A small segmentation model, trained from scratch: activation leaky_relu, trained on aerial photos of the United States (SatlasPretrain).
Rows from block 4, named by matrix and row number. Each number is 50 + 12 x the weight over its row's rms, rounded and kept within 0 to 99. All counts start at 0. After the name is the row's rms in percent of the matrix's.
# conv: 3x3 conv (model.mid.1.conv.weight, 96x96x3x3), inputs 36-47, a 3x3 kernel for each
conv.19 095:47 29 42 54 71 43 40 56 46 65 39 28 45 51 47 26 54 57 41 47 58 42 38 50 47 63 81 36 56 50 54 75 32 57 65 44 51 57 68 45 34 46 62 43 62 68 54 40 47 25 35 25 46 72 40 52 52 32 62 63 55 40 49 59 41 56 68 46 56 34 66 39 43 39 49 49 54 47 66 50 57 58 63 70 31 30 66 51 66 39 49 45 52 43 53 53 55 41 32 88 26 50 70 42 56 46 48 50
conv.20 109:52 21 50 30 70 72 51 38 49 63 20 37 48 51 42 44 71 65 58 71 80 39 46 31 48 72 45 23 64 62 57 61 47 52 20 54 49 68 60 66 22 43 33 59 51 44 37 45 56 35 53 40 57 41 52 56 63 45 84 41 54 45 47 57 53 37 50 51 30 66 44 50 76 42 54 49 51 51 62 47 50 47 79 53 45 46 43 47 61 60 57 54 63 52 45 52 67 64 49 59 44 37 52 36 49 37 54 71
conv.21 110:76 63 48 44 28 61 45 35 67 63 55 44 43 40 57 45 40 52 41 50 55 53 50 45 61 52 49 54 23 61 48 49 48 43 72 56 60 61 49 55 56 36 40 37 39 58 52 42 67 44 45 44 58 50 68 56 45 55 51 38 63 47 64 36 62 53 60 50 48 57 40 44 46 62 44 46 49 63 50 51 53 45 44 43 55 61 46 49 39 49 46 38 66 49 45 34 60 38 38 21 59 53 60 49 46 21 48 54
conv.22 083:50 49 47 48 51 63 53 41 60 66 44 29 59 61 40 54 63 52 31 47 86 42 37 58 22 41 61 63 56 45 64 62 73 66 33 51 38 63 44 55 60 45 54 30 50 42 51 57 47 37 74 43 52 50 59 45 36 53 34 46 50 27 58 58 43 33 50 54 54 48 49 47 56 56 44 62 52 48 52 67 37 54 58 32 65 57 16 53 55 36 49 40 54 51 47 49 62 58 48 48 57 52 39 70 34 57 42 48
conv.23 108:66 44 61 36 41 43 43 60 56 52 68 55 61 53 39 39 32 54 49 72 61 56 53 26 52 43 68 38 49 70 45 55 57 37 46 40 60 37 45 36 58 65 47 45 64 57 41 61 52 42 30 49 50 31 46 55 55 46 53 34 57 23 44 52 59 51 61 40 47 56 42 32 37 40 54 62 32 60 47 40 22 54 48 43 52 43 52 63 56 42 73 28 34 47 59 58 40 59 42 56 60 45 40 71 31 41 49 68
conv.24 094:44 39 32 54 55 62 61 47 27 45 20 56 44 45 36 73 42 47 70 67 49 53 55 55 35 50 56 18 42 53 54 21 44 55 53 61 34 42 25 57 41 51 48 54 46 28 11 49 54 59 48 50 58 40 69 33 62 47 51 60 38 50 43 50 49 47 47 56 57 48 52 38 43 65 34 57 31 45 39 46 43 37 68 69 50 43 58 33 48 66 50 43 50 54 37 43 53 56 53 40 59 53 46 47 50 47 47 44
conv.25 094:44 65 29 44 46 61 42 46 89 42 51 44 33 27 63 56 57 46 52 81 42 39 39 42 53 57 44 63 45 47 40 56 42 60 33 50 39 46 31 41 58 61 45 55 50 31 61 42 46 51 57 66 50 48 35 39 45 24 60 39 30 41 58 44 55 38 51 50 34 43 68 87 45 44 59 57 37 73 50 60 57 62 43 68 54 59 41 53 48 47 62 41 41 50 23 65 42 51 46 46 76 22 50 55 55 42 67 53
conv.26 097:54 52 62 50 62 34 51 27 40 52 48 58 55 60 52 33 35 37 59 42 41 32 44 47 41 56 48 47 63 59 23 38 54 58 46 67 42 62 49 60 52 52 55 33 61 59 40 38 46 66 65 47 51 56 42 51 64 55 43 51 44 37 70 71 33 55 43 54 42 43 49 46 40 63 37 50 52 45 41 52 44 60 45 43 55 41 29 47 50 40 50 63 55 72 53 48 70 37 30 36 45 50 61 24 31 54 54 37
conv.27 088:57 67 65 40 67 34 56 59 53 33 38 56 50 70 52 53 72 37 42 53 56 32 31 53 48 51 58 40 74 53 35 26 57 43 57 48 56 39 76 51 42 60 48 46 22 76 47 47 62 36 57 54 35 42 54 60 38 54 58 58 52 26 45 48 67 63 39 45 48 41 61 57 31 49 46 63 37 50 50 44 40 60 75 52 42 58 47 66 49 67 41 57 60 28 51 46 50 52 42 53 39 38 45 42 55 47 58 53
conv.28 095:35 55 36 46 63 54 28 50 15 40 49 57 54 45 38 52 59 41 40 51 49 27 47 32 59 62 57 49 41 63 56 38 42 59 53 68 39 71 55 62 31 53 50 39 41 72 53 44 60 46 54 61 28 40 45 55 39 65 53 45 54 37 53 41 43 42 44 55 58 47 48 46 52 62 45 57 44 33 53 51 44 38 37 38 39 46 48 38 36 66 51 35 48 57 33 50 38 49 35 37 64 43 47 26 51 62 44 79
conv.29 085:57 51 42 57 48 60 66 59 55 28 54 51 32 72 57 52 60 56 56 49 44 52 44 38 42 50 47 30 62 67 30 64 49 54 54 51 34 46 72 53 39 60 36 67 54 51 38 58 42 55 59 55 53 25 59 57 56 41 49 48 53 47 40 50 49 39 50 62 60 40 59 50 60 61 48 33 38 46 32 57 71 51 70 54 16 66 59 39 50 55 67 49 16 66 44 34 45 44 60 31 50 33 47 67 88 40 36 56
conv.30 112:42 44 53 48 51 54 56 40 45 27 41 58 50 63 56 39 41 34 69 43 31 46 54 54 50 54 53 50 72 33 52 56 67 38 59 36 39 59 38 56 64 59 31 62 36 29 47 46 67 47 48 41 29 68 79 36 77 40 39 48 41 77 41 36 48 45 56 60 55 47 47 53 34 50 50 40 46 50 56 52 48 39 71 49 52 56 48 56 49 40 38 41 43 48 42 66 43 63 32 56 39 58 61 52 47 35 60 36
conv.31 103:57 58 50 52 43 45 22 65 48 32 43 45 67 40 39 61 57 44 62 46 65 54 33 42 48 37 64 51 41 48 48 41 43 43 49 41 61 32 49 44 61 80 40 28 43 30 65 63 48 66 49 49 61 47 31 45 38 43 50 44 40 56 49 62 63 75 57 50 44 42 47 54 47 58 75 52 61 47 47 44 55 51 38 53 54 43 40 36 48 58 54 48 54 55 36 38 47 45 58 37 44 55 42 58 44 44 45 45
conv.32 109:60 39 69 38 56 40 39 35 55 58 30 45 49 62 65 39 57 27 41 25 63 57 71 56 60 52 39 40 53 45 50 30 56 52 63 63 58 46 50 45 50 62 36 67 22 34 49 49 46 49 54 50 54 54 49 44 31 43 43 59 50 27 50 50 54 39 40 53 54 59 44 64 39 57 37 48 55 51 36 45 41 41 58 46 61 41 56 45 51 60 53 51 36 45 63 58 35 47 35 48 48 59 40 53 53 60 23 54
conv.33 103:44 59 51 37 55 35 58 57 55 49 56 42 55 51 64 66 42 36 52 67 23 63 47 64 55 68 52 50 40 47 47 69 47 56 58 45 34 37 57 67 28 58 49 77 35 57 45 52 53 69 52 37 32 37 42 67 50 62 41 58 42 61 27 45 47 59 30 51 39 44 42 43 31 46 43 57 50 47 51 48 34 45 61 48 61 59 47 47 29 69 59 55 46 35 61 72 77 63 56 50 59 57 44 32 44 52 73 48
conv.34 098:53 32 42 60 44 65 55 35 40 46 63 43 32 48 40 63 47 37 65 56 48 32 50 61 53 33 71 63 51 49 28 48 72 49 71 48 37 54 49 60 57 58 44 42 59 33 47 55 52 53 42 53 32 41 62 37 53 51 20 64 54 73 43 53 45 35 55 52 33 51 45 34 42 44 53 56 49 34 47 24 53 57 59 45 59 61 42 48 41 39 34 55 45 56 70 34 48 47 55 38 61 52 45 57 50 39 40 63
conv.35 097:36 46 60 73 65 42 55 45 46 46 40 38 54 70 62 61 38 57 49 29 36 57 57 72 40 49 25 64 51 39 34 43 59 83 59 54 55 47 44 16 48 27 37 63 66 56 44 56 38 56 69 48 19 39 46 46 64 49 40 42 54 60 64 36 28 52 62 57 65 57 39 26 48 55 53 50 35 42 45 54 38 49 50 35 48 53 41 59 49 78 30 41 71 39 48 54 43 52 56 59 25 36 57 65 52 40 43 42
conv.36 096:45 57 71 60 29 25 53 41 68 47 59 43 43 64 57 41 55 40 61 58 66 35 45 71 39 38 33 52 35 36 42 44 71 55 49 51 36 48 40 64 38 57 44 53 40 50 60 47 55 28 62 56 40 27 39 55 63 56 29 50 68 44 65 71 58 32 42 48 49 81 62 40 47 37 40 61 52 52 51 48 47 39 49 65 43 51 60 61 66 51 38 58 59 59 57 32 43 55 58 49 43 47 41 52 51 66 39 78
conv.37 109:36 35 59 70 44 30 42 59 55 49 48 33 50 41 64 44 44 46 55 24 51 40 56 46 45 39 39 42 59 49 54 28 48 59 64 35 42 22 62 75 60 45 43 41 54 58 30 50 51 50 49 39 38 55 46 53 29 38 52 42 63 58 53 34 38 26 60 38 64 48 62 58 49 50 61 33 75 46 50 62 29 51 45 53 55 37 64 47 38 46 31 58 42 74 46 32 50 49 60 45 79 48 45 63 40 62 46 49
conv.38 097:53 46 54 51 46 32 33 69 46 35 39 44 54 52 44 54 32 47 52 53 37 65 49 38 57 36 66 35 44 64 43 52 79 58 55 42 58 39 64 36 30 63 57 60 59 73 66 46 55 33 40 40 65 53 54 64 40 32 37 53 43 59 43 53 55 47 57 50 49 57 51 56 46 53 44 60 58 30 51 39 51 33 40 61 42 55 49 68 43 47 49 56 38 53 34 47 55 56 41 60 52 55 36 45 47 62 61 24
conv.39 114:41 52 54 69 37 32 43 46 53 62 49 34 37 56 41 42 72 47 38 48 65 54 49 29 41 43 58 52 46 34 45 58 29 54 41 46 30 53 55 55 49 63 48 39 41 58 44 52 51 59 35 48 40 44 51 34 56 65 44 62 48 46 52 43 53 58 50 57 34 45 51 69 43 51 50 61 33 30 45 50 42 53 51 42 46 60 25 63 47 56 41 60 42 39 39 45 54 33 47 57 49 56 41 37 72 55 49 22
conv.40 084:50 62 36 48 58 46 33 63 58 31 51 67 58 34 42 55 40 37 61 79 39 55 64 53 49 60 32 62 40 73 32 17 62 63 36 53 55 50 37 59 57 62 54 70 67 53 43 44 41 69 43 43 60 32 56 48 57 46 40 54 60 65 55 38 58 45 34 60 51 36 50 48 42 58 48 42 55 72 47 45 46 58 37 64 55 41 40 67 59 34 26 54 47 45 59 69 41 62 62 68 54 49 38 60 49 42 64 47
conv.41 115:42 58 38 60 60 38 55 32 58 51 48 43 38 36 48 42 57 39 47 47 53 48 34 52 65 37 43 41 50 46 63 70 43 68 64 51 37 58 45 85 45 55 27 70 41 28 51 48 45 43 46 34 44 45 50 45 57 42 59 46 56 38 35 57 49 47 51 50 52 42 37 60 47 58 41 32 55 54 39 52 42 40 49 47 59 34 65 60 67 41 64 51 54 62 57 39 56 49 54 60 69 57 62 40 48 48 36 64
conv.42 084:49 50 39 43 76 56 45 43 46 21 52 63 60 65 56 53 60 83 56 28 48 50 43 38 58 71 41 45 55 50 41 35 44 56 33 45 52 51 60 37 58 31 43 63 62 43 40 65 51 28 84 49 55 57 62 51 54 53 30 50 54 59 70 64 55 55 50 45 53 40 37 53 52 44 43 38 36 64 45 60 48 45 65 65 16 46 60 53 26 75 41 49 64 55 57 39 59 59 82 71 55 17 40 46 56 42 47 57
conv.43 105:46 38 50 32 52 37 39 71 52 34 26 54 40 58 40 32 49 37 59 47 45 54 52 35 57 34 56 34 49 34 79 52 55 51 43 58 76 74 56 61 33 52 92 42 71 36 49 36 49 64 64 51 37 67 61 55 50 54 44 61 44 45 50 48 53 44 21 39 50 43 44 50 45 50 45 55 40 50 55 12 52 42 63 39 49 44 60 57 52 24 77 60 42 39 36 51 51 39 56 40 56 39 39 41 59 56 50 33
conv.44 092:36 73 46 49 50 55 54 48 28 60 24 66 57 37 80 44 54 20 48 45 39 48 45 46 65 44 46 42 44 42 39 50 52 55 45 44 56 54 45 35 51 57 60 55 30 89 52 35 55 47 50 64 38 33 29 23 54 40 49 43 53 65 41 74 52 60 58 55 73 65 45 46 50 81 60 52 48 57 47 49 48 65 55 54 51 50 57 29 46 69 63 52 47 51 48 72 54 56 69 50 60 63 49 51 76 29 20 76
conv.45 087:24 61 58 41 51 43 64 55 46 41 53 55 37 60 49 34 42 46 54 32 51 46 44 50 66 47 60 45 58 56 59 34 42 54 42 29 47 46 50 40 59 45 54 35 48 33 53 52 47 46 33 57 35 70 24 56 51 60 59 68 41 50 31 52 54 40 54 49 39 51 34 45 44 75 54 50 56 49 52 30 54 56 43 74 51 38 54 61 61 42 50 63 50 38 48 66 42 46 78 55 58 70 54 39 47 51 60 60
conv.46 089:57 37 39 54 51 41 57 49 39 46 43 45 45 31 44 50 44 36 56 55 29 54 47 47 46 60 61 43 40 65 50 39 50 52 56 27 20 56 67 74 53 51 46 41 74 47 51 62 53 78 32 38 66 53 47 65 46 46 37 48 57 33 67 32 55 42 60 52 44 40 53 67 71 67 44 50 42 36 47 38 62 27 50 58 49 35 50 52 29 59 37 79 64 48 71 39 48 72 45 46 61 45 52 28 44 59 52 66
conv.47 107:47 44 39 63 61 63 69 40 58 44 40 43 44 43 65 48 29 60 35 49 47 46 51 55 56 55 40 50 30 54 49 74 59 37 51 45 36 66 58 63 53 53 40 31 62 60 49 54 64 47 63 42 40 41 41 64 43 56 46 39 41 43 75 43 51 51 49 46 33 52 43 54 61 52 46 65 58 56 66 25 51 56 64 61 46 20 37 50 91 41 56 66 67 53 32 52 65 26 47 45 63 61 30 50 71 47 34 68
conv.48 089:69 32 48 32 37 49 76 51 53 54 66 67 51 35 38 48 37 37 53 60 57 57 63 49 47 43 55 61 76 41 54 44 53 45 49 29 56 56 47 47 39 50 55 62 39 49 45 64 35 34 54 62 61 54 79 48 49 38 43 52 41 57 61 59 22 60 36 57 51 63 70 61 17 54 35 36 48 46 41 59 50 52 60 59 29 54 45 50 41 41 30 52 64 47 52 55 50 45 46 38 58 51 75 58 22 68 64 69
conv.49 099:44 45 60 57 75 39 43 40 51 49 54 50 58 49 51 50 64 41 54 56 46 57 40 37 77 41 57 54 51 45 48 41 43 75 42 61 76 43 59 47 73 41 51 41 67 54 43 45 25 45 58 47 49 49 47 44 46 42 31 48 65 56 58 74 50 43 53 28 47 51 27 57 47 48 24 46 53 53 48 33 35 62 37 56 63 33 52 60 33 60 26 75 31 52 35 74 44 34 72 36 69 48 41 60 52 54 45 65
conv.50 099:62 46 62 61 42 85 72 60 56 26 54 54 43 58 80 55 50 54 59 72 39 66 49 46 53 52 55 50 30 56 53 48 46 55 59 84 32 54 76 34 57 61 28 63 62 43 54 39 44 53 43 46 57 54 45 34 57 39 80 63 38 56 56 51 32 62 27 52 42 39 46 51 46 34 62 37 31 52 38 45 45 56 55 33 64 43 54 38 45 51 49 51 54 65 74 56 40 56 51 41 40 47 53 58 45 51 27 50
conv.51 091:60 37 64 56 60 60 43 50 50 58 58 39 52 47 48 40 57 67 43 41 42 36 43 60 46 44 35 61 54 51 55 51 61 57 47 63 63 53 58 26 70 48 64 63 22 59 56 58 75 40 56 37 48 58 63 49 37 52 62 38 49 67 63 44 67 55 51 39 66 54 45 45 54 51 48 56 63 44 43 36 53 57 59 50 56 47 31 43 37 42 55 38 67 43 45 22 40 41 48 62 45 29 45 57 65 51 59 51
conv.52 109:50 53 49 60 33 65 57 46 33 39 45 51 50 39 39 64 35 61 42 21 64 52 50 58 49 42 43 49 36 58 31 61 60 41 48 58 62 52 80 36 38 43 71 30 45 40 49 35 41 41 32 50 39 45 50 56 28 65 32 74 53 52 43 67 40 60 43 35 63 61 47 48 70 35 45 36 52 31 49 55 56 47 47 38 44 43 61 66 44 62 48 69 53 42 47 36 57 44 51 40 47 55 38 43 44 46 35 57
conv.53 089:70 46 48 41 44 32 44 38 67 63 57 78 73 38 76 60 39 54 58 77 47 45 63 45 67 58 47 56 66 20 49 53 48 30 40 44 50 57 56 37 58 61 48 41 65 42 49 55 50 45 48 41 63 43 56 52 61 48 46 41 75 75 47 40 30 48 48 45 45 61 54 48 68 41 49 65 62 49 71 49 49 61 44 38 62 52 59 68 32 38 48 64 55 39 64 43 37 60 57 37 26 55 59 50 57 45 49 40
conv.54 111:47 59 40 42 40 67 49 40 48 55 62 41 31 37 45 53 56 44 42 52 48 43 56 68 59 41 23 46 42 65 60 73 41 51 44 58 49 39 54 38 68 41 60 51 70 70 50 57 36 54 49 53 51 59 45 56 48 37 45 52 51 32 33 59 46 48 50 36 55 44 61 54 58 55 49 35 53 45 63 55 38 38 49 67 56 68 50 50 52 55 60 58 53 53 47 31 44 45 40 46 61 43 58 45 36 44 29 52
conv.55 107:36 44 59 64 38 54 53 62 55 56 57 50 53 29 62 49 46 46 48 60 40 58 53 17 31 64 54 52 50 86 59 55 49 54 44 44 45 51 66 52 49 53 39 42 31 55 42 48 46 25 40 44 44 65 36 50 53 50 52 44 29 56 43 58 27 61 68 62 46 44 55 59 54 37 65 59 37 37 59 41 52 61 59 52 47 69 93 57 46 56 57 45 59 30 39 62 58 49 49 53 41 39 62 66 36 59 70 41
conv.56 111:52 37 67 56 41 44 59 38 55 56 39 68 43 47 54 56 63 45 54 53 49 78 64 48 39 72 34 74 48 56 54 37 56 52 63 48 41 44 47 51 43 66 54 25 57 47 53 54 55 37 60 58 53 50 69 55 58 51 43 39 73 54 66 49 45 68 41 48 67 52 51 47 62 51 67 42 24 54 78 49 44 64 19 50 57 76 30 33 54 52 70 34 69 66 38 66 37 46 47 47 64 49 45 79 40 59 60 26
conv.57 110:43 67 57 63 38 36 30 42 56 28 47 40 43 60 71 50 55 61 42 73 31 53 40 60 41 49 51 59 26 85 50 35 56 51 37 55 43 56 49 40 71 49 63 24 51 42 28 55 52 59 44 33 62 43 40 84 43 40 40 56 55 55 47 54 53 56 48 40 51 48 60 33 61 50 43 57 35 45 44 33 37 46 39 54 54 64 63 59 46 41 46 47 45 49 36 41 52 56 50 45 57 54 41 53 52 49 33 67
conv.58 110:66 35 16 41 48 46 56 63 50 44 50 71 50 44 38 44 46 55 43 42 63 50 48 33 48 42 63 50 50 56 50 40 49 58 30 50 61 49 62 38 37 66 59 65 36 59 49 34 57 50 50 58 50 58 71 24 53 52 43 63 49 48 26 59 41 61 59 41 51 53 36 32 42 39 48 65 46 31 50 57 55 62 48 44 56 53 60 49 56 41 35 48 50 52 45 58 25 46 38 65 53 57 48 31 54 52 55 58
conv.59 100:62 43 63 45 53 52 53 46 31 53 57 64 21 48 67 34 33 36 49 28 52 34 68 44 50 60 44 47 62 33 52 50 44 58 26 63 43 52 47 39 40 46 55 41 59 35 70 54 41 63 46 35 36 43 45 55 58 39 43 43 48 69 16 35 54 47 60 36 59 51 48 63 65 35 46 58 43 51 40 57 49 49 47 26 49 37 62 49 60 79 42 48 31 43 44 39 26 50 39 54 64 28 48 56 46 39 44 58
conv.60 105:41 48 31 37 76 69 54 40 49 36 42 42 40 35 58 28 45 44 59 57 42 38 56 44 54 42 45 69 56 48 41 44 36 47 75 36 62 52 53 60 34 63 63 38 55 55 43 50 33 34 73 62 35 61 42 71 41 26 49 57 27 26 56 50 47 43 40 49 54 55 33 50 59 41 49 41 36 55 34 50 34 67 44 47 45 60 42 76 58 27 77 50 66 41 23 54 61 40 29 46 48 55 62 44 31 62 63 44
conv.61 097:62 53 54 54 45 63 49 43 63 28 47 57 55 45 43 52 63 49 39 42 29 52 47 42 64 52 71 54 59 75 47 43 82 45 59 49 86 72 48 35 53 27 33 54 67 35 55 49 58 40 33 50 62 64 49 36 35 47 51 46 55 47 52 33 47 20 35 44 47 50 44 57 59 26 44 78 33 57 69 43 70 42 48 48 40 37 55 39 43 64 57 34 54 62 66 29 39 48 39 49 46 50 38 53 32 47 36 59
conv.62 093:42 42 45 55 54 54 40 73 50 51 57 50 39 43 52 55 52 51 56 41 49 33 58 59 58 47 66 51 52 66 50 36 51 36 32 78 51 49 43 43 76 49 50 52 53 43 48 44 51 50 50 62 54 52 44 58 39 57 58 47 64 59 66 60 46 59 40 51 53 47 52 51 44 40 52 57 43 55 34 73 49 44 37 55 57 57 50 39 35 39 48 37 39 28 44 47 54 58 84 46 46 63 37 51 48 42 33 30
conv.63 107:22 61 45 55 42 76 50 54 19 40 44 53 37 65 35 53 34 64 75 34 28 72 50 56 56 29 39 46 62 43 57 46 62 75 51 53 53 62 49 35 48 72 53 42 46 61 46 57 35 55 51 49 48 35 31 38 49 44 53 42 44 53 35 34 29 43 60 49 44 60 50 66 39 50 67 42 38 58 53 38 55 50 39 47 47 56 37 49 67 44 38 46 63 22 61 47 46 27 38 55 58 46 39 53 52 38 20 65
conv.64 091:49 33 33 53 21 52 62 44 47 24 58 39 41 80 64 35 32 61 59 33 58 62 34 42 47 33 46 67 52 53 56 50 39 52 41 35 50 50 54 41 39 53 60 38 46 59 40 48 48 39 45 49 47 33 54 39 47 49 40 47 52 48 43 34 60 41 50 50 33 41 56 49 56 54 33 47 55 64 41 32 61 36 47 53 51 61 39 37 67 82 40 35 38 34 47 44 57 41 40 53 54 46 68 43 41 71 51 49
conv.65 104:54 64 34 71 51 50 66 17 53 54 49 62 64 52 61 46 40 56 43 40 48 41 41 64 47 50 38 59 34 58 40 51 66 38 61 53 56 38 25 36 59 84 58 47 56 44 61 35 84 48 59 46 61 28 55 41 40 50 52 36 48 47 52 64 65 40 46 44 39 54 55 39 48 37 49 64 40 50 49 35 60 41 44 47 23 52 85 30 43 61 66 55 37 59 42 40 35 46 52 47 57 31 30 61 42 28 59 53
conv.66 114:48 57 40 32 41 65 57 70 21 58 64 53 55 41 59 52 40 39 60 45 51 58 34 41 55 55 43 35 50 66 82 42 47 54 58 64 46 46 32 57 37 61 58 47 56 34 59 44 43 50 36 46 58 52 45 61 37 40 46 44 56 50 44 46 52 62 41 40 45 37 45 52 52 44 57 60 27 45 37 52 76 33 54 52 54 46 41 60 37 25 47 47 74 43 57 51 54 45 61 44 32 49 50 49 72 72 43 41
conv.67 091:48 55 47 60 61 73 31 61 64 36 62 46 53 62 47 49 57 70 69 67 53 39 60 59 62 81 40 46 47 59 54 62 48 53 67 55 45 50 49 51 73 54 65 57 43 55 43 60 44 67 23 48 59 54 48 52 47 42 54 59 59 39 55 42 52 49 56 66 55 61 57 25 48 52 55 52 56 50 42 28 41 72 62 46 47 51 55 24 60 61 66 56 64 58 52 54 56 41 34 36 44 59 41 49 69 58 47 55
conv.68 106:33 61 41 22 40 53 54 42 45 52 59 47 66 48 45 44 54 48 59 49 47 52 43 52 59 46 39 33 59 59 66 45 53 82 48 54 56 46 30 48 66 53 55 62 33 44 41 36 45 38 40 58 38 58 28 61 44 62 29 53 59 40 45 47 39 37 52 71 43 36 47 48 39 51 46 29 71 57 46 49 31 41 48 46 67 46 64 56 37 56 25 47 34 41 56 67 43 50 48 61 43 57 42 47 55 37 43 23
conv.69 092:42 53 57 57 43 67 36 47 44 31 52 34 49 52 35 63 28 34 37 51 24 49 51 67 52 48 50 39 52 45 62 35 53 51 55 43 28 53 47 74 42 70 59 42 63 53 49 64 55 35 42 51 53 50 65 59 49 42 41 52 56 52 54 52 55 51 45 55 72 59 59 48 37 37 75 60 50 30 43 45 39 49 39 47 69 51 55 50 65 52 28 42 64 50 69 58 37 41 62 34 36 40 53 37 54 47 39 61
conv.70 085:62 49 51 52 56 59 56 46 56 58 54 50 67 77 49 65 47 67 42 39 33 40 29 38 39 32 34 61 44 50 50 34 40 41 81 41 41 46 50 48 62 75 65 38 46 57 42 32 58 45 49 71 41 75 64 51 60 39 44 43 52 52 35 40 43 60 46 36 53 72 53 61 49 53 47 63 58 63 67 64 47 59 59 63 64 40 65 45 54 63 53 54 48 45 65 44 48 44 72 41 73 53 45 58 46 31 72 52
conv.71 103:69 41 55 42 49 36 49 44 63 48 63 56 43 41 65 39 61 58 47 36 72 47 50 31 50 50 67 56 54 50 37 47 65 56 46 58 30 50 36 59 38 50 52 58 70 59 50 62 59 42 45 45 34 26 56 56 43 48 47 44 50 53 60 43 52 44 66 50 31 40 69 46 39 53 30 63 10 61 67 42 73 55 42 32 73 59 50 53 64 57 54 41 41 52 64 49 54 46 65 50 55 64 48 33 54 55 41 77
conv.72 111:47 47 62 37 40 46 75 52 55 60 39 43 39 42 37 56 51 45 31 75 45 75 49 50 32 50 33 65 54 51 17 51 42 69 67 39 56 60 56 44 44 49 54 40 62 59 53 49 58 44 38 50 44 57 53 43 48 39 45 50 58 54 38 38 39 49 55 46 70 61 44 36 83 53 53 33 34 64 38 88 47 53 75 43 58 41 73 46 45 54 35 52 40 62 37 57 45 42 45 23 68 32 49 43 44 30 67 38
conv.73 097:56 34 54 43 75 64 65 29 54 53 52 47 45 40 46 56 37 48 34 57 53 46 48 40 80 34 38 50 72 39 35 48 29 53 55 61 55 48 41 44 50 44 45 41 62 58 51 60 50 48 27 74 46 41 38 56 38 66 48 47 43 44 53 37 50 48 39 58 55 45 57 35 45 51 34 60 48 36 55 56 33 57 64 53 30 50 51 19 59 41 43 40 29 58 39 60 47 43 42 48 28 50 56 42 67 33 60 62
conv.74 107:44 59 79 65 40 25 48 33 61 53 40 42 56 33 48 45 42 24 50 51 33 29 71 32 48 50 38 40 34 52 26 53 73 65 53 46 29 74 34 57 38 55 44 60 35 61 59 44 40 41 59 62 53 43 53 52 21 66 48 37 54 38 64 39 26 37 46 70 63 52 46 51 49 63 47 69 42 37 56 40 45 62 38 46 51 44 66 50 48 42 53 59 49 54 60 42 58 33 52 50 89 33 54 42 48 36 61 36
conv.75 087:62 44 45 48 35 49 31 49 55 55 63 64 51 52 65 20 45 57 32 31 36 57 22 37 38 47 49 78 37 50 60 43 62 64 39 47 52 45 48 52 70 60 29 65 36 53 66 64 44 47 40 45 44 46 26 48 49 65 32 52 50 44 49 42 62 63 47 65 49 34 30 53 58 51 49 44 62 49 45 50 48 42 55 47 48 60 60 45 54 02 56 67 50 55 39 52 43 37 36 53 47 52 58 40 67 32 36 49
conv.76 093:27 74 26 36 39 43 44 67 44 52 34 43 49 64 39 47 67 57 40 46 43 55 39 27 59 41 60 63 33 46 38 59 55 38 43 67 46 63 32 41 52 35 55 39 66 52 40 65 76 36 63 29 21 58 41 42 26 54 48 54 70 13 59 45 63 51 45 40 74 48 56 51 38 53 76 56 42 50 56 51 58 46 31 61 59 38 63 56 55 44 51 14 34 61 48 37 49 57 56 26 49 60 38 48 38 23 46 74
conv.77 098:45 47 48 47 45 52 42 51 34 62 51 52 36 12 62 55 67 69 45 57 48 63 38 68 38 49 37 43 61 50 43 55 36 67 62 50 53 46 65 54 52 57 52 43 53 59 35 40 66 38 34 51 58 55 62 50 44 51 55 59 47 47 58 63 52 36 57 46 45 71 47 53 49 37 34 41 72 43 48 34 64 51 54 38 51 29 57 52 51 70 30 63 63 56 32 45 50 50 50 59 40 68 51 37 21 51 43 46
conv.78 112:50 78 41 51 65 17 51 55 45 42 54 56 44 56 51 52 46 52 69 40 55 57 43 51 58 29 55 39 89 36 54 59 56 53 67 51 46 23 64 53 49 52 44 63 37 53 50 53 44 52 51 60 45 54 44 43 54 70 48 62 33 41 41 56 47 48 31 64 35 61 62 44 53 59 44 49 58 48 36 59 49 23 59 73 55 55 69 31 55 58 39 68 23 45 59 48 37 55 38 49 37 60 54 61 58 50 45 56
conv.79 103:59 57 48 51 29 44 49 49 57 59 77 59 48 54 56 55 28 57 53 32 41 37 54 50 25 44 50 39 30 60 67 69 34 56 54 39 45 44 55 43 75 37 61 64 49 64 63 36 42 46 39 62 47 49 67 65 43 50 58 51 34 52 33 61 47 56 85 42 49 51 55 66 50 50 53 66 57 70 62 67 48 60 44 45 66 45 35 50 64 37 67 23 44 60 51 54 49 48 54 52 59 62 45 52 43 55 39 51
conv.80 107:68 48 63 38 48 47 47 21 61 57 53 54 37 47 75 46 36 53 48 36 61 58 53 70 45 56 34 61 49 15 62 51 84 65 24 46 56 39 41 62 59 61 48 39 51 58 51 65 31 58 57 52 63 30 58 38 58 59 49 28 61 53 40 43 51 65 36 63 42 30 45 62 47 51 55 60 31 58 37 43 36 47 60 23 45 53 53 72 67 57 54 67 53 43 34 52 46 43 51 61 55 39 54 34 63 46 48 53
conv.81 084:49 53 40 49 57 44 53 42 62 64 49 47 47 34 38 31 35 42 68 32 54 48 61 39 49 59 74 40 59 66 34 53 57 23 66 51 45 48 58 32 43 69 66 73 73 41 48 24 40 59 33 49 49 70 40 35 42 61 54 51 38 47 56 48 41 48 62 40 60 62 77 37 35 61 48 58 62 43 75 42 66 41 54 47 65 49 48 44 41 56 56 65 39 70 71 53 50 60 58 44 73 46 62 79 54 84 42 50
conv.82 088:46 53 57 47 31 62 58 65 37 61 53 59 53 63 43 42 45 70 30 78 53 36 62 31 75 50 73 50 47 66 53 46 56 51 32 46 55 33 46 56 47 41 69 42 56 35 60 65 29 61 48 51 36 36 58 41 54 34 45 63 65 48 58 69 75 57 48 50 48 50 52 55 64 51 63 62 49 45 47 58 51 44 50 52 64 54 52 35 68 33 51 44 62 46 47 45 35 62 58 49 32 53 57 53 60 45 57 57